From a checkpoint of a small sound classifier.
Training: muon at rate 0.012, held-out accuracy 99%.
Rows from block 6 of a small sound classifier, named by matrix and row number. Rows with one number belong to one channel. Each number is 128 + 32 x the weight over its row's rms, rounded and kept within 0 to 255. All counts start at 0. Numbers have three digits each.
After each channel's rows are labels from the 100 clips, of 14976, where the channel reaches its highest value: "top examples" is what is common among them. Only what is clearly more common there than usual is listed. The data: read English sentences (LibriTTS-R).
# convs0: first width-9 conv (model.blocks.6.convs.0.weight, 96x96x9, standardized in use, each kernel summed), inputs 0-95
# convs1: second width-9 conv (model.blocks.6.convs.1.weight, 96x96x9, standardized in use, transposed, each kernel summed), outputs 0-95

convs0.1:141153115103138139127084075081089059117117137128173139164129142122145141139123161142095136162181148133214143161127105136053127130121107137169088086146134133161185140164125151147156083077143172194164117161156153170145083088086107092071098097151122115138122105103140165052101118171091121102
convs1.1:137147128114115142089116129100157160086166177111134115127105088124051100125135167161160111081142080103123182111167122096171139213135134160091204161141125130108102131094100116148149073147145152151152166085209129140096191172104154108112093126147104160136092113158122132116114077200138131084
top examples: voice: female

convs0.82:122102054170131160071136089148170161148147038070178165137153140161200126129138176111136086053096108117086150138120121130078099100097143153116164156066128183184139116162146128174177084120133104134109090121122059150141124129169146127154137138120104099135078135143117120143145117128153128100
convs1.82:142144110153102244064141113155146091183137157127132150139116165160114165141168139152103133119111164184102132100140119094169114151150152131149168187140127152156081139134140136097124110119136174080172136145113124170161154111124173069124125098167132120103096139197172139123078150209157133190
top examples: voice: female

convs0.33:115121090158127115138145069124117108158134120134162133125096129081136114138189204171124131064139166102132066076132111131123136132149134169120150089105053114062087131144118111117147123149233144108120133076146138154120111110197172164154107138132161142149106099154129155191129130073188087149
convs1.33:164115129179155088151094139082143128121135117112117152116135203152129152167136130138135071149113166123112142119151139122137073198107150164110119167137028075167104174107098155048122149109128202142098141079098160174167154077097094104133173136149163139153134131183124097086099114130129149144
top examples: voice: female

convs0.95:121156141089248135115129107125086083126097100104140134140137168142108164090151181065118141094146129128116157106102144187179139103120167143168118155129162139155152142176127142152155128106085106159119148074134155144212051085126147077119117121098066114116116101126075108109119134165177138133
convs1.95:127080159195181114121155133102092158147147110177097121104151167147117120113094158103153163102182079158173130140066129116144073095101165113117119115153119132148113097122170193047149135109173057127072105125121118159091160070172109173113114162089150091136171166120090097142123157142105112095
top examples: voice: male

convs0.73:110111108130103120081103087131111161099136123173166180082106185089105067166147215082102081134136147116117161143116096166220114186159097120106168108093141154143084108116127136165136107178178117144102163105125079080107126181145156101128157131168151157122116164122132108106153107100123187116
convs1.73:103152110165102069106112127128143118162130112077081123167103138094194144062114095097132085133103153097125155142180136081113183160147179147083215135082134110071144119117153115136117093146151134149164125115068153096158098164130099094108127122152145145141163095151132130185078192108121075076
top examples: voice: female

convs0.62:134108092116161159131132130153131104128143177131146138153177179111107145123156051172186167064103102126112131123149120091105141191178114122151159115173100181129113115112083133069143093119048133183054121065097127096155165129138147144148121068152128149140161071127126147072153136128152158158
convs1.62:160174109133110115132101159148100078104175128171112147197105118083183074102109141143127099123133150117146121091115112152106109150120108025165097128089103167100148140092115107147037126151088110139115123095148139122163038158132133123102132156148072059071119150107184164129147149116126113126
top examples: voice: male

convs0.4:123120144113091197083118150133145113111137188114154154132161118098133172140131124137139140145149152102209147161112105119119186133143114097181173164134134121147119123098160080143196124147125132133060054059134087107110169109146136122122106098076158128142038114105180109075106073118156104086
convs1.4:125145116063146117126119085166160082120172138125129153140142211131127121145112147152167139136101155096063083092080162179083121102140139085094064102151134178119169126112128164170063165171087123122062093077138099120065137108167105133115175139152116155101152103109107124160126095137189146099
top examples: voice: male

convs0.16:100133079138039102139123150113082091135137151091150098139098161081161078105102076136162180211117091127118151154119194144120182135172188137146121131141152128130143105126106076164088095140107133197131151096131166078171188074110108146134131142160102108128128126122166154092090118108080146143
convs1.16:133214156094089135114135133130109105138122154114093145128129073165074151124117128119078125163148121159124063127167108164129123116161116123105154083060115109163176112127097099160151077040166047154155144141160129129146112156086136103098092104149181091144109095145184124157151102067127075132
top examples: voice: female

convs0.30:148167160128117117150132157202089223119139144168086117172165101144115159110120145102092163082121099121158131142171141114137094124176073091108080129066165146133079111149135101174097151183149175101170096115129120120155164124141068118128135146143108137166099125116139131088147058092112205096
convs1.30:133062123179086123114126122137113092122105165092087143167144132140172091187143146144155114124167092136128183150154141082136147152125150128100175124136131110110080167156084128139074151167130094113127134144156151173137119152103126105171137123079198100142084135096141061003157181150132102155
top examples: voice: female

convs0.17:117156166152100090147130134163085103114048133081119129155158171158223117120132146135092111149144149143109118131113131119152143199129111141082094126131144175202110067118101094158105087131113126152087158112089114137204118090095141115160175148114102052159145122109147157134102149145074064121
convs1.17:085112163184166103110139110140074096094118100096110085124104178177079177161091156135099103133105128130160109112125174149124115146105130171184188133068082111141104102168152155109144146141165177134173191144156101133111179070111081111128114094119159120140103117134096064089129127050124169113
top examples: voice: female

convs0.69:108165099139094117120153145118113135091116126078140047180168162171125150121177137108129111102163091116128116112104156172152182106124136115129174154147106152133131117088128107108086072177112077027139167190134147130142169118157095115090164115115102177070176091097157174149163080145145139101
convs1.69:135158143114205154069196114123101115146151114134097058163111113167104072024098104101087134064153162111104125131131109119110129107105109107151128113138084123196140087121162127112124197113143119087118170165112124166137129098174127174126086119095141190159125160112117124094106124100158096165
top examples: voice: female

convs0.91:120086038102122161128121116137175179120096115080099098128074095133139135163141141164114152003105108132134140159130191135139093113162096161156115145105156120128173144143127105092112101131147108139139147175121159188098108112152123133093089108095121186154155158130127091182200125123131073157
convs1.91:099097138156146159087108092071149091095128166103100083148086172153147161052108094106118157108122185151141096113171098131073168154099113165091150127131139088134148184140149120083149166128177052114137136117082171187141146080130145091155107113135123169104122080114145105062082131132171166132
top examples: voice: female

convs0.39:146147096159092148142126153170115146136087116070134083173135118176162158145088178161093127107117132071143129135111157099119093078168131112096162129106188148133064094115186079093085101123148101112164075114100102106118138137147145152164182139032145149125128085134117107169149166127167053147
convs1.39:118125126146154144089130099167157091134114128055034094155066151127102174112145089102100098151112147128110161156167131102141138125131142152110131117102075127105130134148068141114073086088154139113102161112086190193182146107141099071156078119179094139116152084195087156108104125152104124162
top examples: voice: female

convs0.52:123089157124114104074070101080078096077164129117153156082128162149161129109111096123134111136186122174173123159123154132076123151140124126094097103138150096188142120153136141175155093138114170180152058086143153127124101152138079051095140186081139112178124080130162128119148170196156117150
convs1.52:134158133117077152163157118171097135135122187112112063089170106132093090195133172168140146084193081164142178166112132074139136092184104156137166139096123129110119136174090091112147102150172174147158147103124072059161184090095128112162145122150144115152129167141084168112150120149155101100
top examples: voice: female

convs0.15:205170142137073114218135109066104093142154110138167145171117111132156103103095141103132172194138178132110079143089148134133068148165143150098150102127146157133168126135182098085117081139129125222135107115126137116182153116101085092137135147106156075122123100112130139089087116144083085128
convs1.15:121146135109115137187112090151124120119136083105203144130165096108049118117100177129105100105157136165128112123121139126156138230170141110139219116154116138133118148116166128120179082105133096145118131135197175183148161189108128128115087093110065136150110076128160100152130068154130116098
top examples: voice: female

convs0.86:171076162162162141131135171129094141086128121050121132081110110072083135158134121122186179148181117149129098060118083112117154133107124138068206158113108130079072135134107165096163178127148133112110123119121161153115139109143157141090088101160131130110156182145062124180116141084144107186
convs1.86:201105133192135098191139161101117128158167076080092133082077120110099140140119122143122152124140123153121104161078133180109053119129116114161174109120088123179086128131197147071143138177155166095109097165109165087141124091147141123118119167130086048115165143073113126097134144106091125098
top examples: voice: female

convs0.75:119108105139168155118058103115088107112184126123152116137159124122133172134137064136100100138116171130081099148113076174126109113038107115140192157166134171106157150139155116153191135091107196081089165138133150174147076066133123103170147148120105125079052110117133106136143174118170121129
convs1.75:184125130132191150110170128079090173111119085138134093110144139153097146110113171137113125131150119150173120142070160121131101128114155141148137143158133201158146068093170169092158218079130097088077130156102128093084165069170090161139124152095122065131172177124113120187149139125136154153
top examples: voice: male

convs0.49:099133129125164184071136102153142127182174094167118189102097082115141102140219191117126130080135138103149158143097126146120137109137096133168124164064127122083120135123094138150158137112172094103070174117162179201127109143141164154157115100083150085119106127093123109116129099106094198073
convs1.49:110148130122116174121122114179185125088096132127155255122111139173105117154149137127126121108155079183127105092149155097086116147143180170109145106170131107137166138150172116146110081118071077140132150120092120096133073129110147072145141143145055133177134063163169106107147116134113087096
top examples: voice: female

convs0.59:127145124160140090132132081132096105207170219123127109101125166068087083103168188070067128136107189099147133103100099123125109103163149114119099109088110157086080126145087162110134127137167110145122084093147086148095179175137147130151126158146121088164104117152179078143122150130190146121
convs1.59:131131117115115101150111163116087147112139149112051129117105166089099182242102165122193121122089143123104137120112110138101095110105127173138091104086085033097148130128142155085163122063140094106130121129068165182119117142124109113165157153123150164201128110129134131175092150141135152095
top examples: voice: female

convs0.88:111175113168082094177131114187139121143113124128131108168185143131138219148087142166070119131135123089095126145141117098125141123130149140063148156090096140157113132121136148060097109148111137145182113090152124120121139196162174113110188169069148145165100122091033091100106159136106098134
convs1.88:047112109164108133160116099174136098122140120132103089155070170126103051066140111160095138106123149174150143119171152091142151133123117139130154091133143085137107123125172161048102161082140051114082124126150187182143153086102151085139161083169123179176171116121143143143106124138114096099
top examples: voice: female

convs0.83:099126148141089148191117117110112112120151111187121083144140097109072138131184110090103107196092130124167160140126083109106112161126128144163162105164169146134124206155179130058143174152096118080169108136087159105154124104187150078122095083085153099115068137136149118111153116144059139080
convs1.83:140170112069075107123140107116156096176143092087162137106121141043124120072164159103166139184154140159117121128161090123115189192118129094105080113089155156095151102112137058161104168065106041137118111136167081124098089168118128091114141166140118128120109089110119123113127089169114124158
top examples: voice: male

convs0.55:123091149177080183089126113119131162144129164114122112091160106077071097100204181106125100094080149076141121105131132159178170110133101151081118122147130142114086111152094101182166143126150106094104152053147094161121165143238116152108122085147103156157134125143150111167139134105146174113
convs1.55:119112078126086118146218107135119137113148177093108097132182126142154161148187129111101126104139107110092073092169095160081119168149155149106164132059136126142111110119151151105133089146166164131179164076139162136181105163105130114133073118164132042163085082160103074116135155121166129172
top examples: voice: female

convs0.41:123129103133099151156176157176137185184142147122111082147127103113102138115112152116130142101083088133163159196141180141164128135189119086194146110133136096148063093117129129140110174144189091159119164148160069094124105142132080095081091163111098135089098178131173086130132040115123146111
convs1.41:148059138107079133095142158144147170145055176142173147155154107097163145163145070086060108152157178141098109172171079112126125152164153124070091092103140106130120103162167121110109121113135137152117147130165088122132151154179105131115077117168089106161124080104213137068095124136110088143
top examples: voice: female

convs0.27:154113086124109141162102109082154126126184105091123067145141134106148115160146201091177112135187143120164174183168136142148166075106132081186152129149089126161147125109152122078111123140184166101067108068109158088160102105116104109141098123143136165165117117173111132137110123052051119109
convs1.27:066142130088107141128110096131157127131089143169173176154118100149134125215132132177180163159111151133159124089104186116081120145163184145005123100147115096106109154118137157134067159175078162167106136155109141115121094128128167152119081098152111167093125123116159113098125084144132113169
top examples: voice: male

convs0.42:141173179199160056102206167146056125120117080115156109150143106086074134143070082136144134077094144100135057133129145121147163190134150141094092097170138102135132142129077103161111085132145145079137157103184152158171159129175158121116145115099117122138126153150086137115139144121171092129
convs1.42:152087159154111104157170059145148099147167144134194117151133108157154094119109125118060073078098096113155122125202119127096172159143106181175156126117092102155143171165161132051137085153175114127127176188126199108144186117120160070114083117148117088130101124152110141146127136111139130131
top examples: voice: female

convs0.13:147164119115136086116118096096106054139115102085144179140135141130195137169036097115078103095136142200178157155165166133127168163153125155127116148150138125159137166143110127187121072124147155173051158110148132110159129074071118160115125097122124146134115079143127164062122081132097148124
convs1.13:133133085136173145140112133132094090098136140160147177129141134165075145222104147157173167061153144140124148090122133113150126088119181125178136110069141131148077174130105128148165134075098157126101132081158059069109222150109154115112133102128134081148119169105097155119169102092162120109
top examples: voice: female

convs0.23:128138106139103112094160075110123145149132073149073148085090093123074085150170160146174132131186144177178146129122137155093184133091185187097198140151122116108155148125102101154143130131165133194100077113216139111126078114137080135134104095126101137131103116112159193102122125150104109079
convs1.23:144182138123093124136114107069150136076114123178131167132124073078123096158167126147111167150098119145095104187196090113115143053122100135162147075138110161085175123073105165186173113102073123163093112114123099090140185143106212114133082158136137124094094138157139146164122097115120118103
top examples: voice: male

convs0.64:140130081138110174013110123159168120144150148080154105124112108128125096155119116116155112175153210140143164120140126129086133105104077166126137139105127179135109073117131113141149137095178104157095123100187120131087125110080109119121112150129123121136132107175250134142077161158099101079
convs1.64:151124073067102167133122072186167137161099144131137081150060133125078084094145118176139086140113117107105114104155159132143163126112129161148136058152132132104070137109097101158149112161108148161137162075142170179120095101113127134160100139186060153117143171178196152170137127173151121083
top examples: voice: female

convs0.21:139080114135130131115056107082147160160116106091123106117085152182178148141064115174054106104119079096125133061145190125174105160125139161176144171114129147156090112108158123160131070140112140149168077114099140074141120107116153088106103149123155125133172094099167106164127158123201109179
convs1.21:136075131119138155132158186148091124127104140116149121119113178156152152084077125136159149103118178112182114201166181088146167156092072128089204115120154147145118119159119118116148140162173180138110147092053134135156130076129144143123152070127161202069126198137158094130132155139126140157
top examples: voice: female

convs0.25:160154095199108128156160107161071055155153114113113159186108105114112139125158091154096101108088151134166152175181147086078136114125154152123131179134128109150112166178092119126128096122106197158134093102147159175139103107100129125075128096093134098181077079124082166059165148135170122144
convs1.25:115063102148156155120142111133143114123121119152149120127140152142019107100121178133076140120164130122129145107137150095123087152044131170085179133130067060155073194174182152094150148181133185131111111168153130186109172171127096091132150128148119103116124106102137084131131147146092130151
top examples: voice: female

convs0.74:124142142148133173055118099163119131070131100065109163056144101132127100139140135110104049029142157136149176164130187096092152107131138138096136145076127110148118119111114103146153138181102109138100155115160154126123090094146177182139143136140125115204123083127147130151170187109187119148
convs1.74:171101121114203165116144095123156179135154131098114048111072140188111169062169092144117105116159151125161164121164131115076100078161113213147072148088143131136173144161144164100172164136196105133106153085106110099107137153144131149126129125104135118137102175105128155096086114144112182141
top examples: voice: female

convs0.3:144119135131148136108101131117113153107109100076127161165148106121120166139093146125150154059096086190161155072174126100088150167137121131141125072105156108156144141136112155141155137175105118174101095089181123064116052038082121174127159154173087101142129099109154203140155150103154175135
convs1.3:147143119069164148114117188170107151129126129184081142132159128153101151195174115168180131103133129114165131104090168150162111055099160098164148171106149121123077141107133139220133116093149096131077099157146104094083166134145135112084097153084145070155125125070140178146116156100148082142
top examples: voice: male