A small sound classifier, trained from scratch.
Training: muon at rate 0.012, held-out accuracy 99%.
Rows from block 3 of a small sound classifier, named by matrix and row number. Rows with one number belong to one channel. Each number is 128 + 32 x the weight over its row's rms, rounded and kept within 0 to 255. All counts start at 0. Numbers have three digits each.
Before each channel's rows are labels from the 100 clips, of 14976, where the channel reaches its highest value: "top examples" is what is common among them; "loudest" is the band of the loudest frequency at the time of the peak. Only what is clearly more common there than usual is listed. The data: read English sentences (LibriTTS-R). In brackets: how many of the 100.
# convs0: first width-9 conv (model.blocks.3.convs.0.weight, 96x96x9, standardized in use, each kernel summed), inputs 0-95
# convs1: second width-9 conv (model.blocks.3.convs.1.weight, 96x96x9, standardized in use, transposed, each kernel summed), outputs 0-95

top examples: voice: female (88)
loudest: 500 to 1000 Hz (33)
convs0.72:125146162093114099099113150164130169068137149153082138207160100079116095091121147160160118161099071135133080146147107105155150085113167159086104093146148095159123192114127075181196104116152103143156110087130091183097171142115087141122126163158109170083070103136179109172117104102127131126
convs1.72:198148150105093157110145158153157132093132091134109108115156125123169146142175124093090164137081089084188149187182147117149158106110106121163141126099122162039185087143184074125119166108124104068123141144088088110103134157122145172132129144158142158184108207153159080154137130151134134165

top examples: voice: male (98)
loudest: 250 to 500 Hz (65)
convs0.46:130080085210096098069159117133114091128131076119066145170156088107111096158116138096097157152066152159146130115126144121112073153127157147121155116137112123173164120097206125045149161155107159169105139108122101134112141181139140137139167113145094210129164123182073109120122162148121087138
convs1.46:107210132128105143122060151153111150173113154141164140117096140148110093151123147071113115108139125131124183124114201141136196049124156128116127170139113203120189145118113085177128188107105104140093130134138107122194099176109147088156057117147150164099122078164146149094124120097112128090

top examples: voice: male (92)
loudest: 500 to 1000 Hz (31)
convs0.64:104165110150076127152118100131122169147159124125108158098178145143092122090151140074147152082186121128179172151119088073106064076077158179118148152121155172088108110094175153159137090090132183178181103087091119160165144163101132108142179134123070113131142113064154131142112104123111080098
convs1.64:169082142145138115109160140113062189080160119172125142132152108097151140151139146187138122086119103097127140153100140128128087206138108111167143097106146185163182079130140139127077103083120120127123122146098074155128084103147100114154057145101097094080163085144148142169233157128113136098

top examples: voice: female (80)
loudest: 250 to 500 Hz (49)
convs0.13:141128137000095147142070081166133155143149125168141115128106098109084106179210118130169124152132112164143135054130094118140163134127100102166156159165063164112160130127096088138150139102129105144116093155154138101102132146135127139139145149099112155066159120095150099169106143139125192158
convs1.13:108117129085152147116175086132161096090116106021129119115122103135076137134052158130125115091109130157180121185136196123137143126086109154066086122077099091197147115131114122136146144106082100038115083092116089121136105148146128130132117144115150133078143119080134110153115180097094160105

top examples: voice: male (89)
loudest: 250 to 500 Hz (62)
convs0.56:149202132150142169160119101096149105138098162135050119168162088159093170099145129130122143174106164161104092166133080143132075170130105146093142112099156148096113127124122101051227106166128156099064135152106101136126148141164111167120115100085095110081149100190160148143133138069129145135
convs1.56:201100147153126109140142147082037160106096128148134120137117115113145089158201134099135140152115107152158169067134160136116118193122165136126157091147144132122108109101144096127149117097117162150189162161076101183121151084065084096134162160133155134117106137100200125129096199087083150093

top examples: voice: female (98)
loudest: 250 to 500 Hz (32)
convs0.14:144140095144134103162118152135129126141093123108091088057132127148133138091123153113105133180149115155154150095081083111094111071114152126145171132132100124132138216173101169097084147109137130126048171145042174154117136190102136141157142194110170100150045123130106113137141127190091142136
convs1.14:140144085160099144183120128107075143140071033123130111141098162080116099121110120122110165162126090087069153185105153152154084114090160071130118159164163162089090158130154135109115167101147173133105114119127176105138097192115096129185113054099149098167111143115148121176116110175140088119

top examples: voice: female (79)
loudest: 500 to 1000 Hz (43); 250 to 500 Hz (32)
convs0.69:125093146141116156081136122080100147152156102112109115084110144171193110112166163126143139194112137124135160161103113174115164102055098058112132151147092110111145128185147129115137110125131078070094119138096142138122154142093145105079132168079055070103138194167149141118137163180139203149
convs1.69:140184144144150163093137146150199150112097136118130066171122138107111110077149133140157101183107102131121125146137091187108085114141120146058178146159120196139113103132149074098152092123211151210115120139146162140111145164111145149079151080139100136180186167103133135137078129128089097100

top examples: voice: male (99)
loudest: 500 to 1000 Hz (29)
convs0.80:182112128128150165151149099118137124159107122130124149102118184173184101152144068147141138131141111119209143100151104113061181118090121118173144143113105082136116124077100131046102115139109137140170069160109099091127102076100145147105077136148073167162161130070124125200146123190135165105
convs1.80:105137108140113110099159089110096132155130108101141072126156056110147155116129196098057112172141136146185075082075108138183132117063129061139100124163159109138144151127090161101126151127139117143144119164116084084142137099173150160070179167123117170154137209157106136079146139156095116155

top examples: voice: male (95)
loudest: 250 to 500 Hz (41)
convs0.7:120146147095143097117113104137119177108124168130169191136179141144123096154105080045152120103121157175113207112137163095151090115102086159088126146141114175130157116146150140215089134076139137064163163127106116152093085126055117076182146112158139163125104118158150120111105119149081095103
convs1.7:148134155123153078141098079115150130132092141118123177088118079144098117145091157176163097075113114100112146133122080126062142064111123068190128137180143145165102093125144144110136176177117100106149087166111106083214130162180191122064132098111092158107134118096144156101091150169134132104

top examples: voice: male (75)
loudest: 250 to 500 Hz (35)
convs0.81:145148158123175151146111099136157131164085080114148129085117150163129151116109123172158128157202100142102166112074071126115116149090223184122097121160122077099122107137171151184098150185140142077045159082058106155145102136118166097099122140127128106111098126148124154119143154136074096128
convs1.81:098146159094110155134160128117124143112115163106137144109165123108136098147184119127177133103098058113165155068138095143109136176158170160034161093145104105117090128088168154084155097060149118116126083177108133137160142157101097160068126125106181082142145196176128177105158104147140087160

top examples: voice: female (88)
loudest: 500 to 1000 Hz (50); 250 to 500 Hz (30)
convs0.39:137067096121118143108197129119154166124097144139087092136187114162125059115159165131188084105085153135188098106080080149126195150195159147101125123088108191161071146145143106083158095136134082108121123143113102161114122147173113080134150133133090130106117112067081125180139115131164141111
convs1.39:117162128135139152141132162119183126085131142086126129162120117100088172097099133145065089076099100147116194219163189092180106107113114127126084102109114174123150184077108117112122112158086127055151161103117145167094094187135129149142138129152116196168151140092146089155080161110120110125

top examples: voice: female (87)
loudest: 4000 to 8000 Hz (25)
convs0.2:120144141115137136078110105136111101205066119124140170120126136060111123084135170221102156147140078118169162112159110107155111069088156103167168115122215123187147152137147104159114088085150162137150093138120136138114108115080154117095124124146161067176106173103126107123119150113086081168
convs1.2:125091109109107155109162136176185142147158142197104177141130101154169113121163163159089136104169152082146138129122154205144130095088131130068099121100101133151118070097149142110130115123068101160132063075123108109040176086159117201145111150083126174148112137141085149134162105106148141108

top examples: voice: male (88)
loudest: 250 to 500 Hz (30)
convs0.95:120121069043122127101103066123110109176139176142179071156145140142154162123112223125168126161165089166102175116119139121154133119133125126168148085133120167113106105134084113128111087179190123118142095058184123104119182137133078124175114135114105121157089123107148114188112128091116085126
convs1.95:086130139131115151117124058127125094118108092127143110117084132114128161124139164164148154133130118109051076095092057119150220153117191108123192123097091106117169199129184125122088086135145107085159145100095112112112137111185068136115154129058080130091143086112097120141132146146107164130

top examples: voice: female (95); the word "she" (28)
loudest: 250 to 500 Hz (47)
convs0.21:124127066097197122151140127120125162149055105127110133117086090181193155116130141140185170098098093122158158074089087118104185124167077106055125143140123185118153151137147120147087077141135127124077103148153126093130132139187167137112133136130131045128129112082108175144097157101129163169
convs1.21:124133137136138130119082143129122112079131189102138120138075150151083112136063093156158096058156151149127152135117118116133064109151164114145037129116102209173140173112103173120142118168149086091129106119060149143077126146134130145075150088145107150087175127112133065118099129154129096201

top examples: voice: male (93)
loudest: 250 to 500 Hz (44)
convs0.20:154118181106124134050145149075136069166146098155118124115129152125122172115173146151171157070163125118142109084136136138116086135068070102164124109123201144087159108128151061104200126106172172156089099178119128116129118156147159108156104124153095064155163097104152117160109094123162098173
convs1.20:075140140143129058120125187140182155099126168126147196131132199155117111179123189108121165130146146129132103099100125136122177145151083149126134108133112143148087137122122124135203114119082190065135145071107080055112136126106146156152069132055092134161113086073139124104107157122111144150

top examples: voice: female (99)
loudest: 500 to 1000 Hz (38)
convs0.38:115099110123080102051102132089103157169071108110125141106164164130120103165137112165166161120132134154190133129128106093155165056095120101113145138145182093161170153185117138139066107100125077133145125127058152196129095120071139183130171175140127132117078094141140180147116135181146106150
convs1.38:151114096150156136172127117089078121195118123091080107119124133122127106148181105118107199111154087090123110174098157141182065121089135129077138157093089139094162143131126144103101141140121142113101131129140168128098151158148147056202102189131136144127152202118081146156172065138199106137

top examples: voice: female (98)
loudest: 250 to 500 Hz (34)
convs0.48:100118137092164146130189142118078117111152163116127118166142184142106094050180067136167092201136167161140109101113081109156083111122119075151130114080125134196121091123150132075150107102092127117175098163133176105074138152130107129122104143189154146098056133096163137168113104142157160111
convs1.48:141155123188127128115104081150085091108119101091110164107136168059122142077079153145061137153158147143150203130100111166159129147121128136104129094129140148107180159156068091154157162158101152144043144149126153158123157120143116198081080088127106108069120100116141105100094106082125121186

top examples: voice: male (77)
loudest: 2000 to 4000 Hz (79)
convs0.3:138133172156174085223132166155113136175101128152119052113190114141123167090120127132111083066138124137104083121080100087101110067088121198132147170116167173150081156111151096130117158117102126099100126178123157142146138176117132087163131138152133072161138106133072148129129095174114089135
convs1.3:154128157154112131190054155146134122125120112097111179151205167072191114124089105111139147132111131106125073162157159129152083159178215128128118135136140132133088146109100104172139147136075143142150132160119149133140102196166144125204137142090170132162146107077157109192135156163158109165

top examples: voice: female (96)
loudest: 250 to 500 Hz (38)
convs0.63:142138164141193115131144127105130158070141126143094137166121098173082126101100149179120089066104101069085065159133132055158084164082174125158134221132131154102066151138121186157153124115131139114120115151102100153138098102093115117151133178134110106167097110085131089152176122181138156136
convs1.63:163127205119120119145161131141075127112140167131119107128119070115107142098108135085098119130058139154143102069151097118140217091132129141183111130132177046153120120116038073137140100121135124106141125127098093171121098078176094148100169103141151110139103101083183139072160133146161158131

top examples: voice: male (74)
loudest: 250 to 500 Hz (35)
convs0.74:165125184109103115131144131114146121088131139110147140117106129159168104094136133076142118081181178124149117151182101097135162074089113182104128150165067117157110089161147081156142081058156176141164056175148118138195125166116205145107141137110056147111098116124142119121116098113151077099
convs1.74:104157140185149118135119112156083142132140156126133137114150143071195158139113123178167125176176074082133080135135177128061128057159134167130151069129137116083109092154147142165131187161107180135160095088118079124116138178146106144087111100148147087136129132119150150091136141157123128024

top examples: voice: male (91)
loudest: 250 to 500 Hz (46)
convs0.84:088142109161127147078121131109155149081171133138120123163220168110133113142138110119115171178129126115122131149133159126114089119183150151118176103124129171116172139115099174079148066106145159162125075144092109076090115095119182079157108135115083079130100104104116158214106152180090071090
convs1.84:107139139171137153075137115133132125153141090136135106111163144174137163149066210177109115107121141135044100141102107151148127138103094073187124093123159066101119174143120165164078140134154116141121200124130116139113144083141147084196129067148100172105115098174184148102120110115067135098

top examples: voice: female (89)
loudest: 500 to 1000 Hz (28)
convs0.31:104137120178099133157121225194120139159153108169143039094149113121086157097136150155125134076102084158151094169137130069106109102094151120148133138122172124208088102118166153143081180136064120118153112107144108115137115135094097112092132135159185119152125138103112157103163063156082137133
convs1.31:092088159111137137171119094138156109156151139115087186104131133100131090122196126141134207120093161138110064142225163146176112083114129130140183149157093104151111098089106116152112159078155106145121093151142110093143081103117146100168150128135146101108094167132069116219122130156150162170

top examples: voice: male (89)
loudest: 4000 to 8000 Hz (63); 2000 to 4000 Hz (29)
convs0.86:125098161072153118125147152121128125131173108133149132132213178136118140085142178110145161112113100146079150132080079166139110081073096075115134133161158109125093175137159128076126091120146157086094040115164160123101196132199113119148153117124125068130158129109155111186089110122106185130
convs1.86:104169154133152087145125113172133076113159148142114184114141160095159129089137134148185138139109099118139068148155174170120125142111175147128112128119074097136089153144119149175151116130088191140105134125194157113079141213101215140128124073107098111153159110053176082088110126152108101107

top examples: voice: male (89)
loudest: 250 to 500 Hz (45)
convs0.8:113116115139155144121110183146115139169146102177123139119136160141057195148078131140128168107129092182110172106123102149130179092047114060111089170200137156181110097069102124071131106154148150124104078128137105140108104107089129162175143127136145107173118146135130142124082110149128039135
convs1.8:112132163083165139107141083151100154107115094098086168112128211151135129154148123098084160135067149118122101150088135117155077107093113092074148176129164156134109142173143122129075194138167097116171106182121084090080136102075145108086130114153106137091073161141145137128064140147121207111

top examples: voice: male (81)
loudest: 250 to 500 Hz (59)
convs0.5:150191191149098091156136118146127120115105108134112137151143115117113145147158171126103121117102082090205107152111118112132119125151115179125157155130066128142125132081091163156058108162128138129145128161177198161106162122199159097166147130087109069095075101121116059130105183152145050115
convs1.5:119123063134169084127152125120070103133111208143180150114148068168113152123202130161070113103148175139138122131087091119144105098161123072150109158090185073116139142195091124142128176137146108105106142085124142147132116138099159187114111150152069160106128138093201161180119144116113141141

top examples: voice: female (88)
loudest: 250 to 500 Hz (37); 4000 to 8000 Hz (29)
convs0.10:131095128091182122137137102156138089169109118118154124187087092115094095116156171122189173223148157133127094111085091138115161107092166118153163112138138144160149143097150127144104105124161135121147110104108156094131082184055072134123120106173171115084099115071090116189099093146082179097
convs1.10:094088143121119138105135111177111124177135079098113204168093106114149184144143176190133163131145126184128121104177169118100216071111146141082122106149154183128075117137142103099114152136114170130095131150161180087114176127170137138089096138116111105135092157163183097169120133119185166156

top examples: voice: male (99)
loudest: 250 to 500 Hz (43)
convs0.55:163129111058121108175155125048172135105163174108143148199150101129141113120108083141126163119103096131103137160129193163142098152082102082098118097149149074155209069099117155130179115068123156142150087126123121088136110163167140119178118119111147177132135148129145144137097095151133054090
convs1.55:120140126092115116121142148155146126146089139117182121113069118143153171082072155129068053167143143138084075137111096070102161134154051113154132080140186108178171140140064106152131130123127072111138207183145144173106143160133163084132140124148087129121096132150125127150132167064129159125

top examples: voice: male (91)
loudest: 2000 to 4000 Hz (25)
convs0.71:149155125058105153113103202102160106135153128088102154153126135104147175107049107144127142120132087167125151105089075147150125083181084151121122156151076173122174155142104082123166140156139145093107092127126131071137175136109136094139171186092102173095085172107106081213124142131105114147
convs1.71:100155106152145156080117143152137106142144119100132089099135156145177122076166128155141136067104118129116107152224189108122180121132083179144114114082125063091119130104197135170154105117104114101144162139145140170155103201125116174098138116144171107123130188087077131074130126182074102133

top examples: voice: female (93); the word "said" (25)
loudest: 500 to 1000 Hz (31)
convs0.15:130154165207061139062142125136143159178156147061136119123189117134095126120109159126125125101107116091152154105203132141091076175200114130191118143096107130107127133068058127167158088096162126145139134159088102154127075120151136111148107112060134124117122096099119163171141154129175140122
convs1.15:113116134192203064116118167168107166082150184138148090086094101225084169123130159178085113133129154140113122098087112094133138170097123124175145120100150099119137178165105138165146088113118055138135193102091162175133157100159145128124128151126129135123136111148202174130146115116114129139